{"crop_scale_min": 0.7, "targets": ["order"], "parallel_block": false, "conv_stem": false, "width": 384, "beta2": 0.999, "eps": 1e-08, "max_steps": 40000, "lr_schedule": "wsd", "weight_decay": 0.02}
Rows from block 2 of a small image classifier, named by matrix and row number. Rows with one number belong to one neuron. Each number is 128 + 32 x the weight over its row's rms, rounded and kept within 0 to 255. All counts start at 0. Numbers have three digits each. After the name is the row's rms in percent of the matrix's.
After each neuron's rows are labels from the 100 images, of 14976, where the neuron reaches its highest value: "colour at peak" is the nearest of a few named colours to the mean colour under the peak. Only what is clearly more common there than usual is listed. The data: photos of arthropod specimens (BIOSCAN-5M).
# fc1: MLP up (model.blocks.2.mlp.fc1.weight, 1536x384), inputs 288-383
# fc2: MLP down (model.blocks.2.mlp.fc2.weight, 384x1536, transposed), outputs 288-383

fc1.42 085:129100094145094156162114121126125173122168127190172106133131144111180095199080164119108149132109153093123146102072147186095129202163087112097111079166151145146125123098115164099072159123163171128114117128123094147176132140139136086133124138091122124189148145166136223046133157133114088123
fc2.42 114:113099112161147094054115129134131150120144164152151217097111125158164110130071158188124101134108135096121171160116116145146082071139089130188122116111131076125123115144144162163113158181157143133162079104101117099089150064080151130112112156108114096127135153099060168172138124096135106140
colour at peak: pink

fc1.260 068:099076142120094158104163124088134105143080086124163074160146172104153127079152081134151094149132107092163102166127179150117104191142121170103160111150152142081128103119188161109155129139112176117100086156127120120142186127132134181140131136142130147097119199154159149119108165106088128156
fc2.260 052:080109145122145109108117126123152144083111145131105138165211131130106141091120101146128100102122074078172133152102112138090170150110111146121155134086111173085112071095122160154098099141073121143157144113086152060121103080125082168083110085100137127045117138116089118164125161091143132076
colour at peak: grey

fc1.334 103:134118162162148107179158132175139120109126122131088103196125136156073067057126106143115191164116087179111145150184140112157121184089146112098122161068053167115144147083145067205118128100132141097120109126131097129113126078124156139061138102116133096122102114083119084153144114100116059100
fc2.334 115:124158098093062168154144107116114104117127058127124117112147133096093131142166079097140176139151113114133136069153181138147117138130162125063125134151147127104166138087096085086140085095071122103099139147143159181139162142149089140142158151134123119136140135162150105065123137154113147136
colour at peak: grey

fc1.608 079:078135121168135093111231166124174112138115122124120091196116184127132126103151120138149152141123142134134098152146168153136091156070163141148147124101106120079139142132137106203148101118119121128196071140132161145133163100124148135060162091106119116110064154112141116132130124121153132161
fc2.608 038:137189138106157173136179113091077040111154143169112103153134118056104153115212095131124149087160125121136123138114131152110177135072160126124156134135174154125145150120102115064101096155084111141138158137206143080151095151151100163150134087121131151131109102145120106162096102202153145142
colour at peak: brown

fc1.498 104:106151148130142119207149139131123096155156166131131095137127176095141094155106174131194145126084122142117092142116165118151186080156137113099072163106123140068150149148181091135102132100173147083154089131133104110127148128167148125119152089135150101172116154136118131118149074104089091146
fc2.498 109:180102107161128106111147146140154102125078189082157146103107084125119091087143185146084136126105160171085139145111098113100091112127097091158133127143119102191050161144205127132127132133195180098102103067167051124123100147151193091129121158136109112160109143108122118157109093116107072130
colour at peak: grey

fc1.99 108:030121078126069154101153131081103151171136105136162121126148185104204126170121130081151118135155157124113107130074132199182094101147103137125153119127199063084158102126111146111144159186136118123173117110124122181112146163145121131133170116108164099147105188164104204026125145155097112192
fc2.99 103:105143094156079161095122124120101114100170118153151177065111113112145152184108116175132123120154138068131189139128152188174064090143108134135100135091177077106164123125073143104134134153104127147160088119108152176073194083077101126144132206133088106132170182113094153102157115154132134164
colour at peak: pink

fc1.17 095:144154136156186084116129146166160116204159147120097091138083133080140162139085157049154124137111160138107159108126142114125138208117116108130098109095108145153125163173146167127123170086163198104107107137154104113195150156125161087130102156159208126147099214125142116144143111108127121108
fc2.17 092:074133164105195119099082146143131167129130125145089117201170167142128161132105097119143089105128098109170053175168103098203184117137163151159120138113098149081138085138098134161135127103103087168126120167078169041142166095125084160118110033128183151080122057109118112136117176092145167090
colour at peak: white

fc1.69 098:076114115128124126219172131134111088133138156113139139153134193107125108124112138119179156157124112129107082133170163138132158112129132126079048160133115134057169122139189122134122119107164105084194071139111089136182169117191131112111171059144129122190127163146129128133117126079131134164
fc2.69 105:184110076157181087121145149162136124162132153130153142192106117145158107102107181112115140160096140171105048084155105096158117141113097120182131106159114103169086141158163113132104176083179159078110118120165091089155147172131188113108107051114180134148098069122150148135131102123149102128
colour at peak: grey

fc1.673 098:080119122160127113122214152143144102171127121120103115189120206120114138099123130090169139154136137125125101161124184136154121167095141131138135134066099123059138143139133096179131139128136142123183061132142126131128182110156142123092180076139165084115065206128107124129144134125105099159
fc2.673 048:158161113162126117128133167188091118149213127204156110091099107152182163116121171138097092127112130171162138135161069101120095127054112168132133129132129095161098112157083142146071199122143148122157102166178130147144110157130167154113086165102115169114102148087154156117132065197207111136
colour at peak: brown

fc1.448 112:147185175105103129172123144135106111097137117089065110187122144166107154120124135140140171125090151153090166222093145126137105202147159137148169180117111197115155163172088109112152130133138150106074130087201134126088137053142135145118113090166134103129132130105171110094158099150089059098
fc2.448 093:112149130122119197128110146097107097108180121130111129138096121104142179197164099112160151128152155088147095112113188175128112109118124151152120127135175110129174126149060104083139140159109119135130138123143162175124128118117092109175119113167164154135175129137100128112151099167139151155
colour at peak: grey

fc1.455 073:079106144158122092149198143125154121135120107126099124199130183125126165113146112126171176174121151110136106160097160122111097160096132129141155125110107151073130141150153124182146113148150116140184065124142146130131186081162112135064132062126111137122077162128133135132130140083165148142
fc2.455 041:126143108124110087173120118133111184173117127173144081127143150143137107119074140111120127098108064152137135192095121110216198197148148114083113165128109206077102107105122092138112141078112121122128180106095148103158205158139132177060136121063115113103073138150172135114119172109135128115
colour at peak: brown; grey

fc1.77 083:087114140129131131165159133167124137137127102132105090142114191134121119112130113120147167157112133140058131125164166134143107116113129070143122157064096133096208136115126084212154127158137184135164080137100125186069148119175091102112185082093165104129107187095092145101140118112147177129
fc2.77 057:144149114152129154089183079119080118107136156108182158105084098095103074174131084176090131112182125111075145117125125193112118086177109086172086077149192082106176197070117129094176089154090093126131100145140140140074055101109116117139186146104133070189122121098086145152120117145087155176
colour at peak: grey

fc1.68 112:133147143141170091176145134158159079194147175134112119156118136051086110116070121044137137118129065147128117111186169108103157141117151135126041186111092136126115143122117152168135138077106143110136073193096126116255154160155162117086138133129183141150086141125088083154150121110141157136
fc2.68 134:145181128133177125103166164140084116158103172128132099172138115098074098101168120111094120089151090172110070142124081099213148134110142100166113116155130124145065165087124116107141092099111126137107120112176110079165186132180138139103180082111170153161090084114128092143085112173135120121
colour at peak: grey

fc1.310 085:126142196153131120156157122172088128088132136144090083147130154153104104102150119175139152131103078144076136146181148105162137177128149102124102199120066172100184138099116089177148126114124133114117096136123128138105121070127132129082168085119103067151097121069111099123120115130070118111
fc2.310 078:109136139097022184136105118097129137104121059097110113072124121121097149171139087107141165135149133119131182054112187149069121124160149119079113126104137117118138135119102121132167093112095117119122148111093152185124106117132092101174151178163076129140161182157134100087148145121107136130
colour at peak: grey

fc1.711 103:119132112087121131192142099137089115127152158133151138130140144105138055134122163154146130107114102128106114136151140131170134155175111114056070165149142129081157130112165133090071151106163091073099099127116073132144145096160155119129144062140108129196112145160128152110123086121017078138
fc2.711 110:146113110140098094106182109115136106107082151102167169072120107111103054082140151169097130111132122143081202151125100134083097104134121091144133129137127105152097171084199124121123096159159152111121111124164071106100093120142169123101163171099068067166093187122106130173092112125100090136
colour at peak: grey

fc1.198 096:084144159181119112157209162108144083128131138130107107192120193138118124112132134127147117124143127133099110172140207142145133124081179121129139154084117110072163161144122079174137087138140116113178079129154140141135183124117141131078160091125140112138065131102126119117142121118143104161
fc2.198 044:103137163097161168080132129076148056060092148093098166135129102061082147115204096133124151108157133096115083129113163163117086078128135116187129123128155047161139156125130115091137067147114121154112093137170109124102084094147087112162164108163155124142167090103084086143133118138081127139
colour at peak: brown

fc1.294 082:061126146167148111129197138131143111145127118139107081170127197117123126131138124128169144143131137145121089161114178134160102165087139126135143149085106138062135142121136103184136115138143143142156079133158153144114181090136132119080179092125155103120072193111126118117119130125125119160
fc2.294 032:136174153131114102131150139123107129149162185166124124104170149115100124109137114135118136112150070154158139129095141118034142122108126136127123142115104142114143114087104157144102111158104136131151152094137162101137013165169138176087139154097090145091108155151125103200130141160152143096
colour at peak: brown

fc1.474 085:051106088104078170110146102097118145175129107133168114128149188106219132165117094089132134129144151102123112141066137195164099134161083154151143117123197090075140102124077173096150154193110140163154117126119151177135155137164108120152164103120160110122120201170091206014124178155105127168
fc2.474 080:084163088140112136093119153098092126108185153191125185076140135110151166170120115162153119109129103058176159129092134168160069104109103180145133107094156081098113082127046132105109145154076157127170110090106175115101175068096102164113116176115086138099144167144083148156122117158171114131
colour at peak: pink

fc1.644 076:141145117148181082071141166188107159104141141127080119150073110147116118130120133159132142137116123166071169102174115095158081169087137058155084142121099127153160184144099095171139141101136103096136118107138115142086120083124165065070129113113113096146079152116123097156147133133048098130
fc2.644 064:086121188116126163096062156114138166111138096130098142081149139152125201159113105125131104115139130121168171107133134116063106086140152149137115136093106085107124100156072174189154126159098095173137114144044177166128079082121074126164116162167078169092155132118098093108132160078140149104
colour at peak: brown

fc1.441 102:094140139150136102126211150139147094157121125115105095207123188126097132107134116123156137142129129123124109161149173122164118161086164107127138141076099129067145138125139077204130124108127131130157048131133135128110166105155160143067176072133153090114044193117099108142135133118087091150
fc2.441 063:116168150125165154151169128134065110093204124176129103146088125113154095171140098123129115114170124092106130149137151165090169148110123132127116113103192169096194167088084149107091130155086094147163155150153161106099096128097107139131170106092138123165145122131143195152155096186155159186
colour at peak: brown

fc1.188 084:144152160135195073173150154197154113146146135099061097172091121132071138114120120112145183137121142179099163133167139065132141185097150105168096133074054155139126183151102109181148124091113142106102100140144138104150130105165142087090140117137170130124106166101132073181138148118131131093
fc2.188 067:082151150107121142100082130138134178136130062144099122091177151140116191149105080118130094120132095109183157098162115103132112094136159146119126111120096085073140091134054148172144121129061079152130118177052196163141156086136066156128127156141077164084125133113123094077116170096152172097
colour at peak: grey; brown

fc1.251 083:103129145140135127144146139162103145111116121136099080141125165156138112111123107144129165161122119164030149136188154131146078099121137079128119189064094139101231149109126091181160125169122167118170107123111130198058128114155115117119182087100147103138136142076097131099146131102156184132
fc2.251 063:151127120160078158115161092108106116114115123087175146088075090103114083191114095168088128092174140120061198159114154186089134111194108071115077127127197115125161194080139126107198082146124112147135117129127116168059109114093126089153196165129090067203146165111117152115134116116067140197
colour at peak: grey

fc1.393 081:103163158118141111136179126150099119116139135128070085166112165122111145123141113142157156115100113137078134154159158112153132208144134088169099234107083163086154158147090108200177146125096179128114102147142165125105142102143116117123171073137160081153108183114116103119137105134117165116
fc2.393 086:127148121113019187154098138110121120116123080105123086069126115110100158181150107107132163114139146121137201109105176149091108142143133126073115147116137129139139125142091105124163112105108139124123145114117138205131123146131111108176137195177071144130169195153149100073140129123117126134
colour at peak: grey

fc1.451 090:080091088103077189119115085102131159152132102154193121096156167085209126187130120135150110117101164088143116132052132188147122142182072147131137094153189085091118072107078185078133169146117145155116110148101132149136136144157108128157119126113132108155139197185114221034106170159091122143
fc2.451 108:080148115145138126075132142106113120081168166179129191091138128116149138143120129174142107116129112067160154137104120164147080082101103167166133111090145075110101098118092151126101146166104149132174098092130150095093132059095111160106113166102102120100129153121076153185114109154161116133
colour at peak: pink

fc1.432 099:052102077138066146059186127090120142134082093139153164148156142131168113108180088153142092123115112098158089132123122175133080167104128132125178111175173086083118092090128131121142114159110087143183093108147146150089174123112136163132136120111091115114075152177151179118095147145099116176
fc2.432 080:077160135119105139093161114107120110076117121145131148082202131101067117101152071156110107089167065072151169137130119155090096093114138136129137137109140091067140110052107145101109063153038100158149091128127165127105092071133073188102160159086077103079116173092095104143120154144127150109
colour at peak: white

fc1.330 099:124126123109091146156136134152109154072094100146117127157144137210106088086170089157081156139091096193067158167153123154142082168139157116154159175112109135116198134071110085139128103181093116153114154110131165212071117033132108152127128077105097127106144130091129129071099155149109123104
fc2.330 103:110135159160118162127101120141097155098146136128134146111099106162121114195087120166116125151156134110105178093131126142067131123189097108104070138048171141118124145102113190185174103147106137127160133116069137136066052102067114112155170149129091107164177159135112162160174138105095115186
colour at peak: white

fc1.384 086:082085115132096145079154118073142116177070111127170133137161151083141140094167077103159089127156114084175077138127130165119141127110118172118194118163173097102106095123157152130158115143104143140169099146135136118136164175113122201147136186125132147075080161163145154154099140096158135179
fc2.384 094:072117168099169147081128095088167119083085129084111152160172145113090136115140077141136088107135116071143100171102128150115188090129124130163148130115123155085156112100128157122148085173082089168147139147106159058102086071115068145131138062133152102090129088120077111171115167098100151109
colour at peak: grey

fc1.394 094:118115111135091140152119123152095158084109088144125122127124136208137084111142104161110161156106137185068161151145138165116065116116135085135162154096120103115230128089136089145123102183124123141152139099128147228036107085119093129111132131103088120122153093081128154069136129132141110126
fc2.394 102:122144124168098164085142117111098099071128164112156185075098092107104105168141112188101129121169144097099186142125138184115071076157096103160089130093190078146142164090122154117159093176116141133137081096131124170057082082091121105155180204129099091168161177098077142147144108141097110182
colour at peak: white

fc1.237 073:145150127129186087089148138182101137113149161109070152155085118154110153120131122173139160138120133160063162105177100075164085198098129052163092146121081151147143182157112101166155123098130123130134118112138131116109126088154168058105130091123101120148097165125129106157113147118084127112
fc2.237 064:094113193111142167108038154135146160131131059116095130107131143162121211166113115103142110135122153135161139084153132098071121099154155139130123132107101085114144105174087161193162125148119104157119114162037161164146087104128089115172112130185102169090163114115110092083129160075120158111
colour at peak: brown

fc1.509 099:123139139143135099190174140159159119122118112135089086242101159154087109100130134131123181145116115161105150162145168124128117228083159115134156161073075163112151162112141091205126115121134135121113086126150126127105149058147150141073142095123151134122077150108150111130140108119150087100
fc2.509 099:143127090154070155121129093166118136127146083129175168109099124140130129165111106155109128148140137122116163098169127136165098102147132111097111138144152100099173143116101109122136118102097101107132087153114151184101182122105119113149143164133099087147138152098133141068154131130113142151
colour at peak: grey

fc1.127 089:137118111089080181155096109117084154126139099119142123131153147153175133152127100100103116144132141125029176165121162177148112173189105106130134168140166119139224111129114159101172133189133163135087151124113131204115127126120091124154123147149149136130133139143138179042131150111109146132
fc2.127 092:118101094166127132091103125122109156105175167137146187099070116155169122203067150183132108138118158098112174156101114163145111107166080133151102102094151116132110124147114162168163166167150154121174117100078121102075121088053140111146129166132113106161148164133091181180126116097134098174
colour at peak: pink

fc1.576 117:072093129120120126144172132156128130169127089170139117181134191138165085127150144066187110168115139135126111137124143135243110192133119126105141095106117155081119118087172106165082151163165152125140092135134098128120162091149126116129163046092181056121094212127109138098110155119098110148
fc2.576 129:150126103117112100114118120158132176200118115142123127085175164136119138112107085096136133131123079148153158104140132100151105108139166136134116130185089100082164102115104081119126123111086080121088100117091180151179191148178105162101121154112091132084104150105139098088141181103142180073
colour at peak: grey

fc1.354 115:092154134170139110183192170115127101171165164133107096192100190126123136144083160050140120127209138148105124151120208136153118155115172117138109154084131111079146159145131117177105116131149136111168064138149132147159175147149138118097175109120181131140057157110124112117175089126158160180
fc2.354 095:094137153155118109098097172160108163115171160188116155112140144169156142141095158161134076127115106111157144132120096108129107120128121153145111152059109113112072099137099212189108161148122135148183113103105142115124100082100128159100109139108114154109140147114089155156148133129164118121
colour at peak: white

fc1.326 078:102132162119123140143134123158085133108115119125118101137126182154159116108138104138145122152152104164000140130195150123187087124153130071135082188113128140118255117095157105165157105163127150122133121150097136177091131121162100114134192088107141124153134133082098134090129155095118203149
fc2.326 063:141122114163063159111133111096097135100122145084170164095057085124121086203098129182100146118168155131060194144095134182107119117216097069134061123117178119138132179111137138142221107153150138124136121108084109146070100114086142075158183180135098074205150186127115156159127112078081107200
colour at peak: grey

fc1.267 079:087167140120152078102177164111134099137111134170142142118134156107137106137145187141160100105134098129169080117080137119133119105074159172146148122134133129088084155105108133161012108128116140147165118141158141104133169152127137155117148112105127112122131142119122113119126055173150155159
fc2.267 061:131116140144159074098177110136094130108197126212148152166102127134204065111084134162119090125134109111105093141158128151109160110102107136146134121122162142104158137087151150125031166132134104151157122150150121111091109102085134167076120106045144082147106095105111224146142107176154139153
colour at peak: grey

fc1.118 086:130156157141108125148143125120101125098132130104088122231132135146082125091126109154096168122158097141077154201169155140115069216108181110136136224129106161113169148124114104156178087124106091103123108108146150156101144084146146150083159116140086185149095106099161118115182118116137108134
fc2.118 094:147113091132089148193100117168125159128148092119136090148080134159148131188084133098137143157128150138108133084162125110149164185161134121059108132145139183110136135129114114151164135047134113097133174151083144156133159164092126106151137114140141119158140141158196161084144134107126143170
colour at peak: grey

fc1.614 099:128151148137124124113130164134108126140159129123102072143111136118173137128066160099093163153136162168056188149115157161149071131132142118108135144076146093150195158168226134118122157141187161083121148090170094202146126160135150126113147123133162093134114131082128148073169085092075089141
fc2.614 110:128096106116064156168110141111181077078098114054127117107095110104140154143145153115139146111114206112119169146106148144168121155125118136066142146118141138169104119185160098091137135099175162129119143093139090178125212125098140074174089190193099122134156186150160128078129102109110104147
colour at peak: grey

fc1.132 086:080112074129053163153133124071101166162146113155170114145136192114180105185123140094147126137123148088107138143082153217127110140160104106102156124146185078079178119118108128117132153173151172114154084118122111195095133156166112129124156142119152103164119198153136224018157145140103095169
fc2.132 103:089124111151113147065109131128117140087151150140142201064119131132142130171103121190124103122134132067133179151134113157171063073143104142163110121088149065108127112120098160144142132172112133145167079117091147133074155042076108132139132204126083104126158177105067154153139123116130127147
colour at peak: pink

fc1.593 089:082128124123144114095173153173155125174156120133109117139109170117159155130098154084143104150184195146124124132100155129232066164119109142150111093070126126108127138161135150132114147148160106138171087134146133147174173119155143091097151075132148105100065158128109120122096140123090124180
fc2.593 087:190103088156141091162098164181127183196155155163155105194113127157191148140061158123109140115118131185131109187139121100189177171148121132124103159159106188144120112178124096150119190072162135112103132113080125082144186193122175124113089065126171134101126124109186146131156130092149121117
colour at peak: white

fc1.231 094:121125149138133126170148143168104141131121120139109085125114182172117108107130122134149160149101118168035131136192155114138120096116129076124112162066084148100247141095140114209140136160133178124155119126106134185067126111141088099120159086095160093145139147081095126103145125104161175108
fc2.231 081:137131109170109156088153101134096126097123146102180174092081081124110088174117110192075127131177144112063164113136128182117096087184089080151064107116186094134171188086133140130184089157121123134139093121119122163048106092088130095147183172123104070188154146094095150124158119124078121192
colour at peak: grey

fc1.122 080:145149122086128097103122148123151137160180127091105106116078120110172179161073143115109161146076189126076188154090126129089110193115109099122151130137143144171163161201211171096160169117185190092084158098187103130134133136131148094145093141166152114146153174132164143094142091059116131106
fc2.122 086:087089123116071171153074116093175110066111095066110129096116135115145163169108130132162125113123190068141155165086178171117130144153122143068130145073151147116154095181138138124161136120146128150150149115083126178087165099057109089192091176193098115120182160144141150083145130075102130146
colour at peak: grey

fc1.239 099:128138162142129106179180155122152109109104130130095091233126167133075102083162140132119162129133086142117129164168182123099122203094169133103119184130087159102126141124138105189128074134134127102123081160139118123170170075137129160096147095120110164125060151105152099153131076108179137110
fc2.239 084:131155090143121172170106146170098125120148131132125111184092125133125135187119128114157165143141145125129079124148145122250168216134122129091097127109164202129107126132090089127142131044113140101124154088136139098139247140111125110152140084144170149158160115140165132112163106149131118166
colour at peak: grey

fc1.111 091:067111082102059185116136105101107132144125094127180127118154179103217127174101110112137123145145156108127111135064138200155095118176082147142119114132195094091141085121075163086150165178108127166146101131111141186140146153158107123158151115114137128139128196166099215022124174155084134162
fc2.111 078:086157105139102124109119141111094136111207128213123160098140140119170160156105131151151123117122104067177158124126133161174093126100117175121137114087153110088113077125044134108078156140083148132178115109118180137111196082089103184107090165101114141081135159138104159130123112169181120129
colour at peak: pink

fc1.244 090:063112070113063162116128117074109149183146116156173106133142186106205099188110145085124147133113151110122128142060135225151111114146104138106149110136194078084146108108105161108105168171150141128155108115126116186115142171152123140156140114108165080166116211157130218007147133162110096165
fc2.244 104:087133108155094138072117123113114129089157148162142206077119119127148141163106130188129114125134129059137168134127137176168064073138103138157115133080161063103143105126094160128123138173107134140173085109104146140075163051073109143128117189123097101120160172106068157144156122134136121147
colour at peak: pink

fc1.452 081:073158106130127098113180177094118114136131131183131118163109175137142082145122213096126132114154124133135120130076134160126095109089165144142157112099134099106103168106140111171000108147139116143189114126177141150137164142127126144119181106080147135127116147126134135081145041174168166180
fc2.452 083:163083096167073077117152116168134136125168113169163170072098115159212093111076168162111124161102134153106201083174121131083075109112096124121130133135138087131140133135163149142044172120167136102143096135135104189101108132084170138096103202081065094138122201101128211113150113139143105146
colour at peak: grey

fc1.339 078:117100152115106148228120139164093138110133105144115110149138199165133103118149111121150143154159132172018142159157169135157126137175141078103102135094121150093238119104162099170116090189165163117109092158105102178103132084177080101138193090102149162135136149075103134070159135097146189133
fc2.339 078:156102069168148135091156087114107126109128164107183196110076103127140092177106139184105141149144150113075117121123107169168093088175088092173096074154172092137149168108142108117172123163145144089130101106125108106073135104087150105129155144119130063178126133117077164176110110109098104179
colour at peak: grey

fc1.645 129:134120173135127146147132120131126085131105113124130016165135151125107109083122120092110139155172123170118148184130206128155149133142140156099134149093113134136141117124177119137131116132153153102089129149129111129159134142100112157109150122147205124113115132071106108125154125096111118116
fc2.645 126:119116128127160147111066168139167126135106159094090123184132139141129187137142147095151140161095162125166052130123121094221126131121122150168132110139097119165075089195120117141151151088150174105100111067115123105167172114141129096163091077191200182102145088130124086110132133107136104102
colour at peak: white

fc1.758 111:101148120138114136209150129140098119143128136141107106196118183158102091123144151108151139126145116165105118175118190150151126115128173115143146136021111101072144143094134065232091106152130110144165065125146154163080148118178108133092199100097167112125089157099102136102163107151138148164
fc2.758 105:105119104081103126178150101118160107102159085154107070142157177113165136101149106084166148139120116099161129095170143118119148179075164170067177144150124174083165092124122109104064132061101115105122170142148156147152113146118096179106095126101128126086100127160181162094107141156155160108
colour at peak: grey

fc1.616 099:170161149121198067085121156177134137135167155090053133147059105131104176124106129135131161144121144155077170106163100066112104185077136068156104145109078163181139203190119119151169137081152146107122141106155112120126115119126160067119109136166132124142115144125144069173144132099126134102
fc2.616 088:107127171111151151119035146148147194157134096130093112153148157160125202167094096110144106124130125132171101121148141099112137108165160142119114133121096124109153091165082147195171134125111084155114125155022179126149128115135087122160111109174143171090158110124123086112151183065134171105
colour at peak: brown

fc1.431 082:103144146185143106154168152172138117125114130129089127201128144155087106067127101104085196154128077170097146136215154119128112162065173114128079189094055138111176145108108067184158113102115083117149089148115135136196137090168157132037152090124113119132070136096112077166120132110102076112
fc2.431 066:131148106110150164140117118135122160169108164103118105195149142122073134138154085100140168150145107151133037132121145113218169154163140115140112129173120155118124135100100083116188091084077123096105134085105162088153211134164104117135164050141206138128133066135157072131133169109115142114
colour at peak: grey

fc1.19 082:106133102115065153167119122110092149098111109160123124157143137199142073119171129121060171140153122159056175181115135176127080140146145105121164177134141109130222133085136123128105102198130109127119130108154156231072127088145097143138138131101111198133153126112128165034118105153145151119
fc2.19 102:109127111155085138089136113105099135088142155132156193078109109130125095169106115199114111127152126082101204139120127183115078087164095111155104111087165092121137146090126153147148110181116131137161092109106128145059106076081121124126165200110078086158145199110078162161132125122116114170
colour at peak: white

fc1.416 124:099133156125125122160176170126096117121143148143099105173099193141176108123133151127169128128205126181091125155137167131175071131113163115127119157093132147087173156117161097190116077168154123123178080115141126158092161113216122114112228072110135138140105149089134141095167118117138189185
fc2.416 161:145085117170086085069141084173144161138109115125173193087132121171135086096077137181086078156113115138096150118144100128109070068154104099171115143137112070110152148108169162155120124155146099139153066153102109176083105097109153130097137170094100073133105155062084151099150147096106126119
colour at peak: grey

fc1.6 106:115134128166143106095177183129136111181142116131123111197103169127161140137116157021124131172154153155087139136134166144190091200082144112118108117120137116131154161159165129121089123147177137096161106115158095159180186132110168097098121122136194136129043153110139125125090114106117089156
fc2.6 115:145087088155097094163085130161131186134147133156141122155103131186177123150037174144130143154107136148120094120128127104177154181169096121078106131092116175123096101153142146203126169073167166085150154094060108121112156139065173128118105112118156103120145129158161185121146144070120095143
colour at peak: white

fc1.38 097:072140097106078162118121128085129133185128106124132076131148220110156160149119117032119106136131148113110118179083168200155138145154134153153166150136175072108154112149125168108163158178126168149137137139140150166147145157094106154160127133121229091120118204140125176059135126123137155172
fc2.38 093:074140184120104205164067157119133104086133106099087090128107120123114186197137104115147123115153169092147148117132139133109169175151142152057110174078157179116115110151083150123186119108103120157143171145091164142119145111099075106197125123196112162131190151144150118111151122121119147159
colour at peak: pink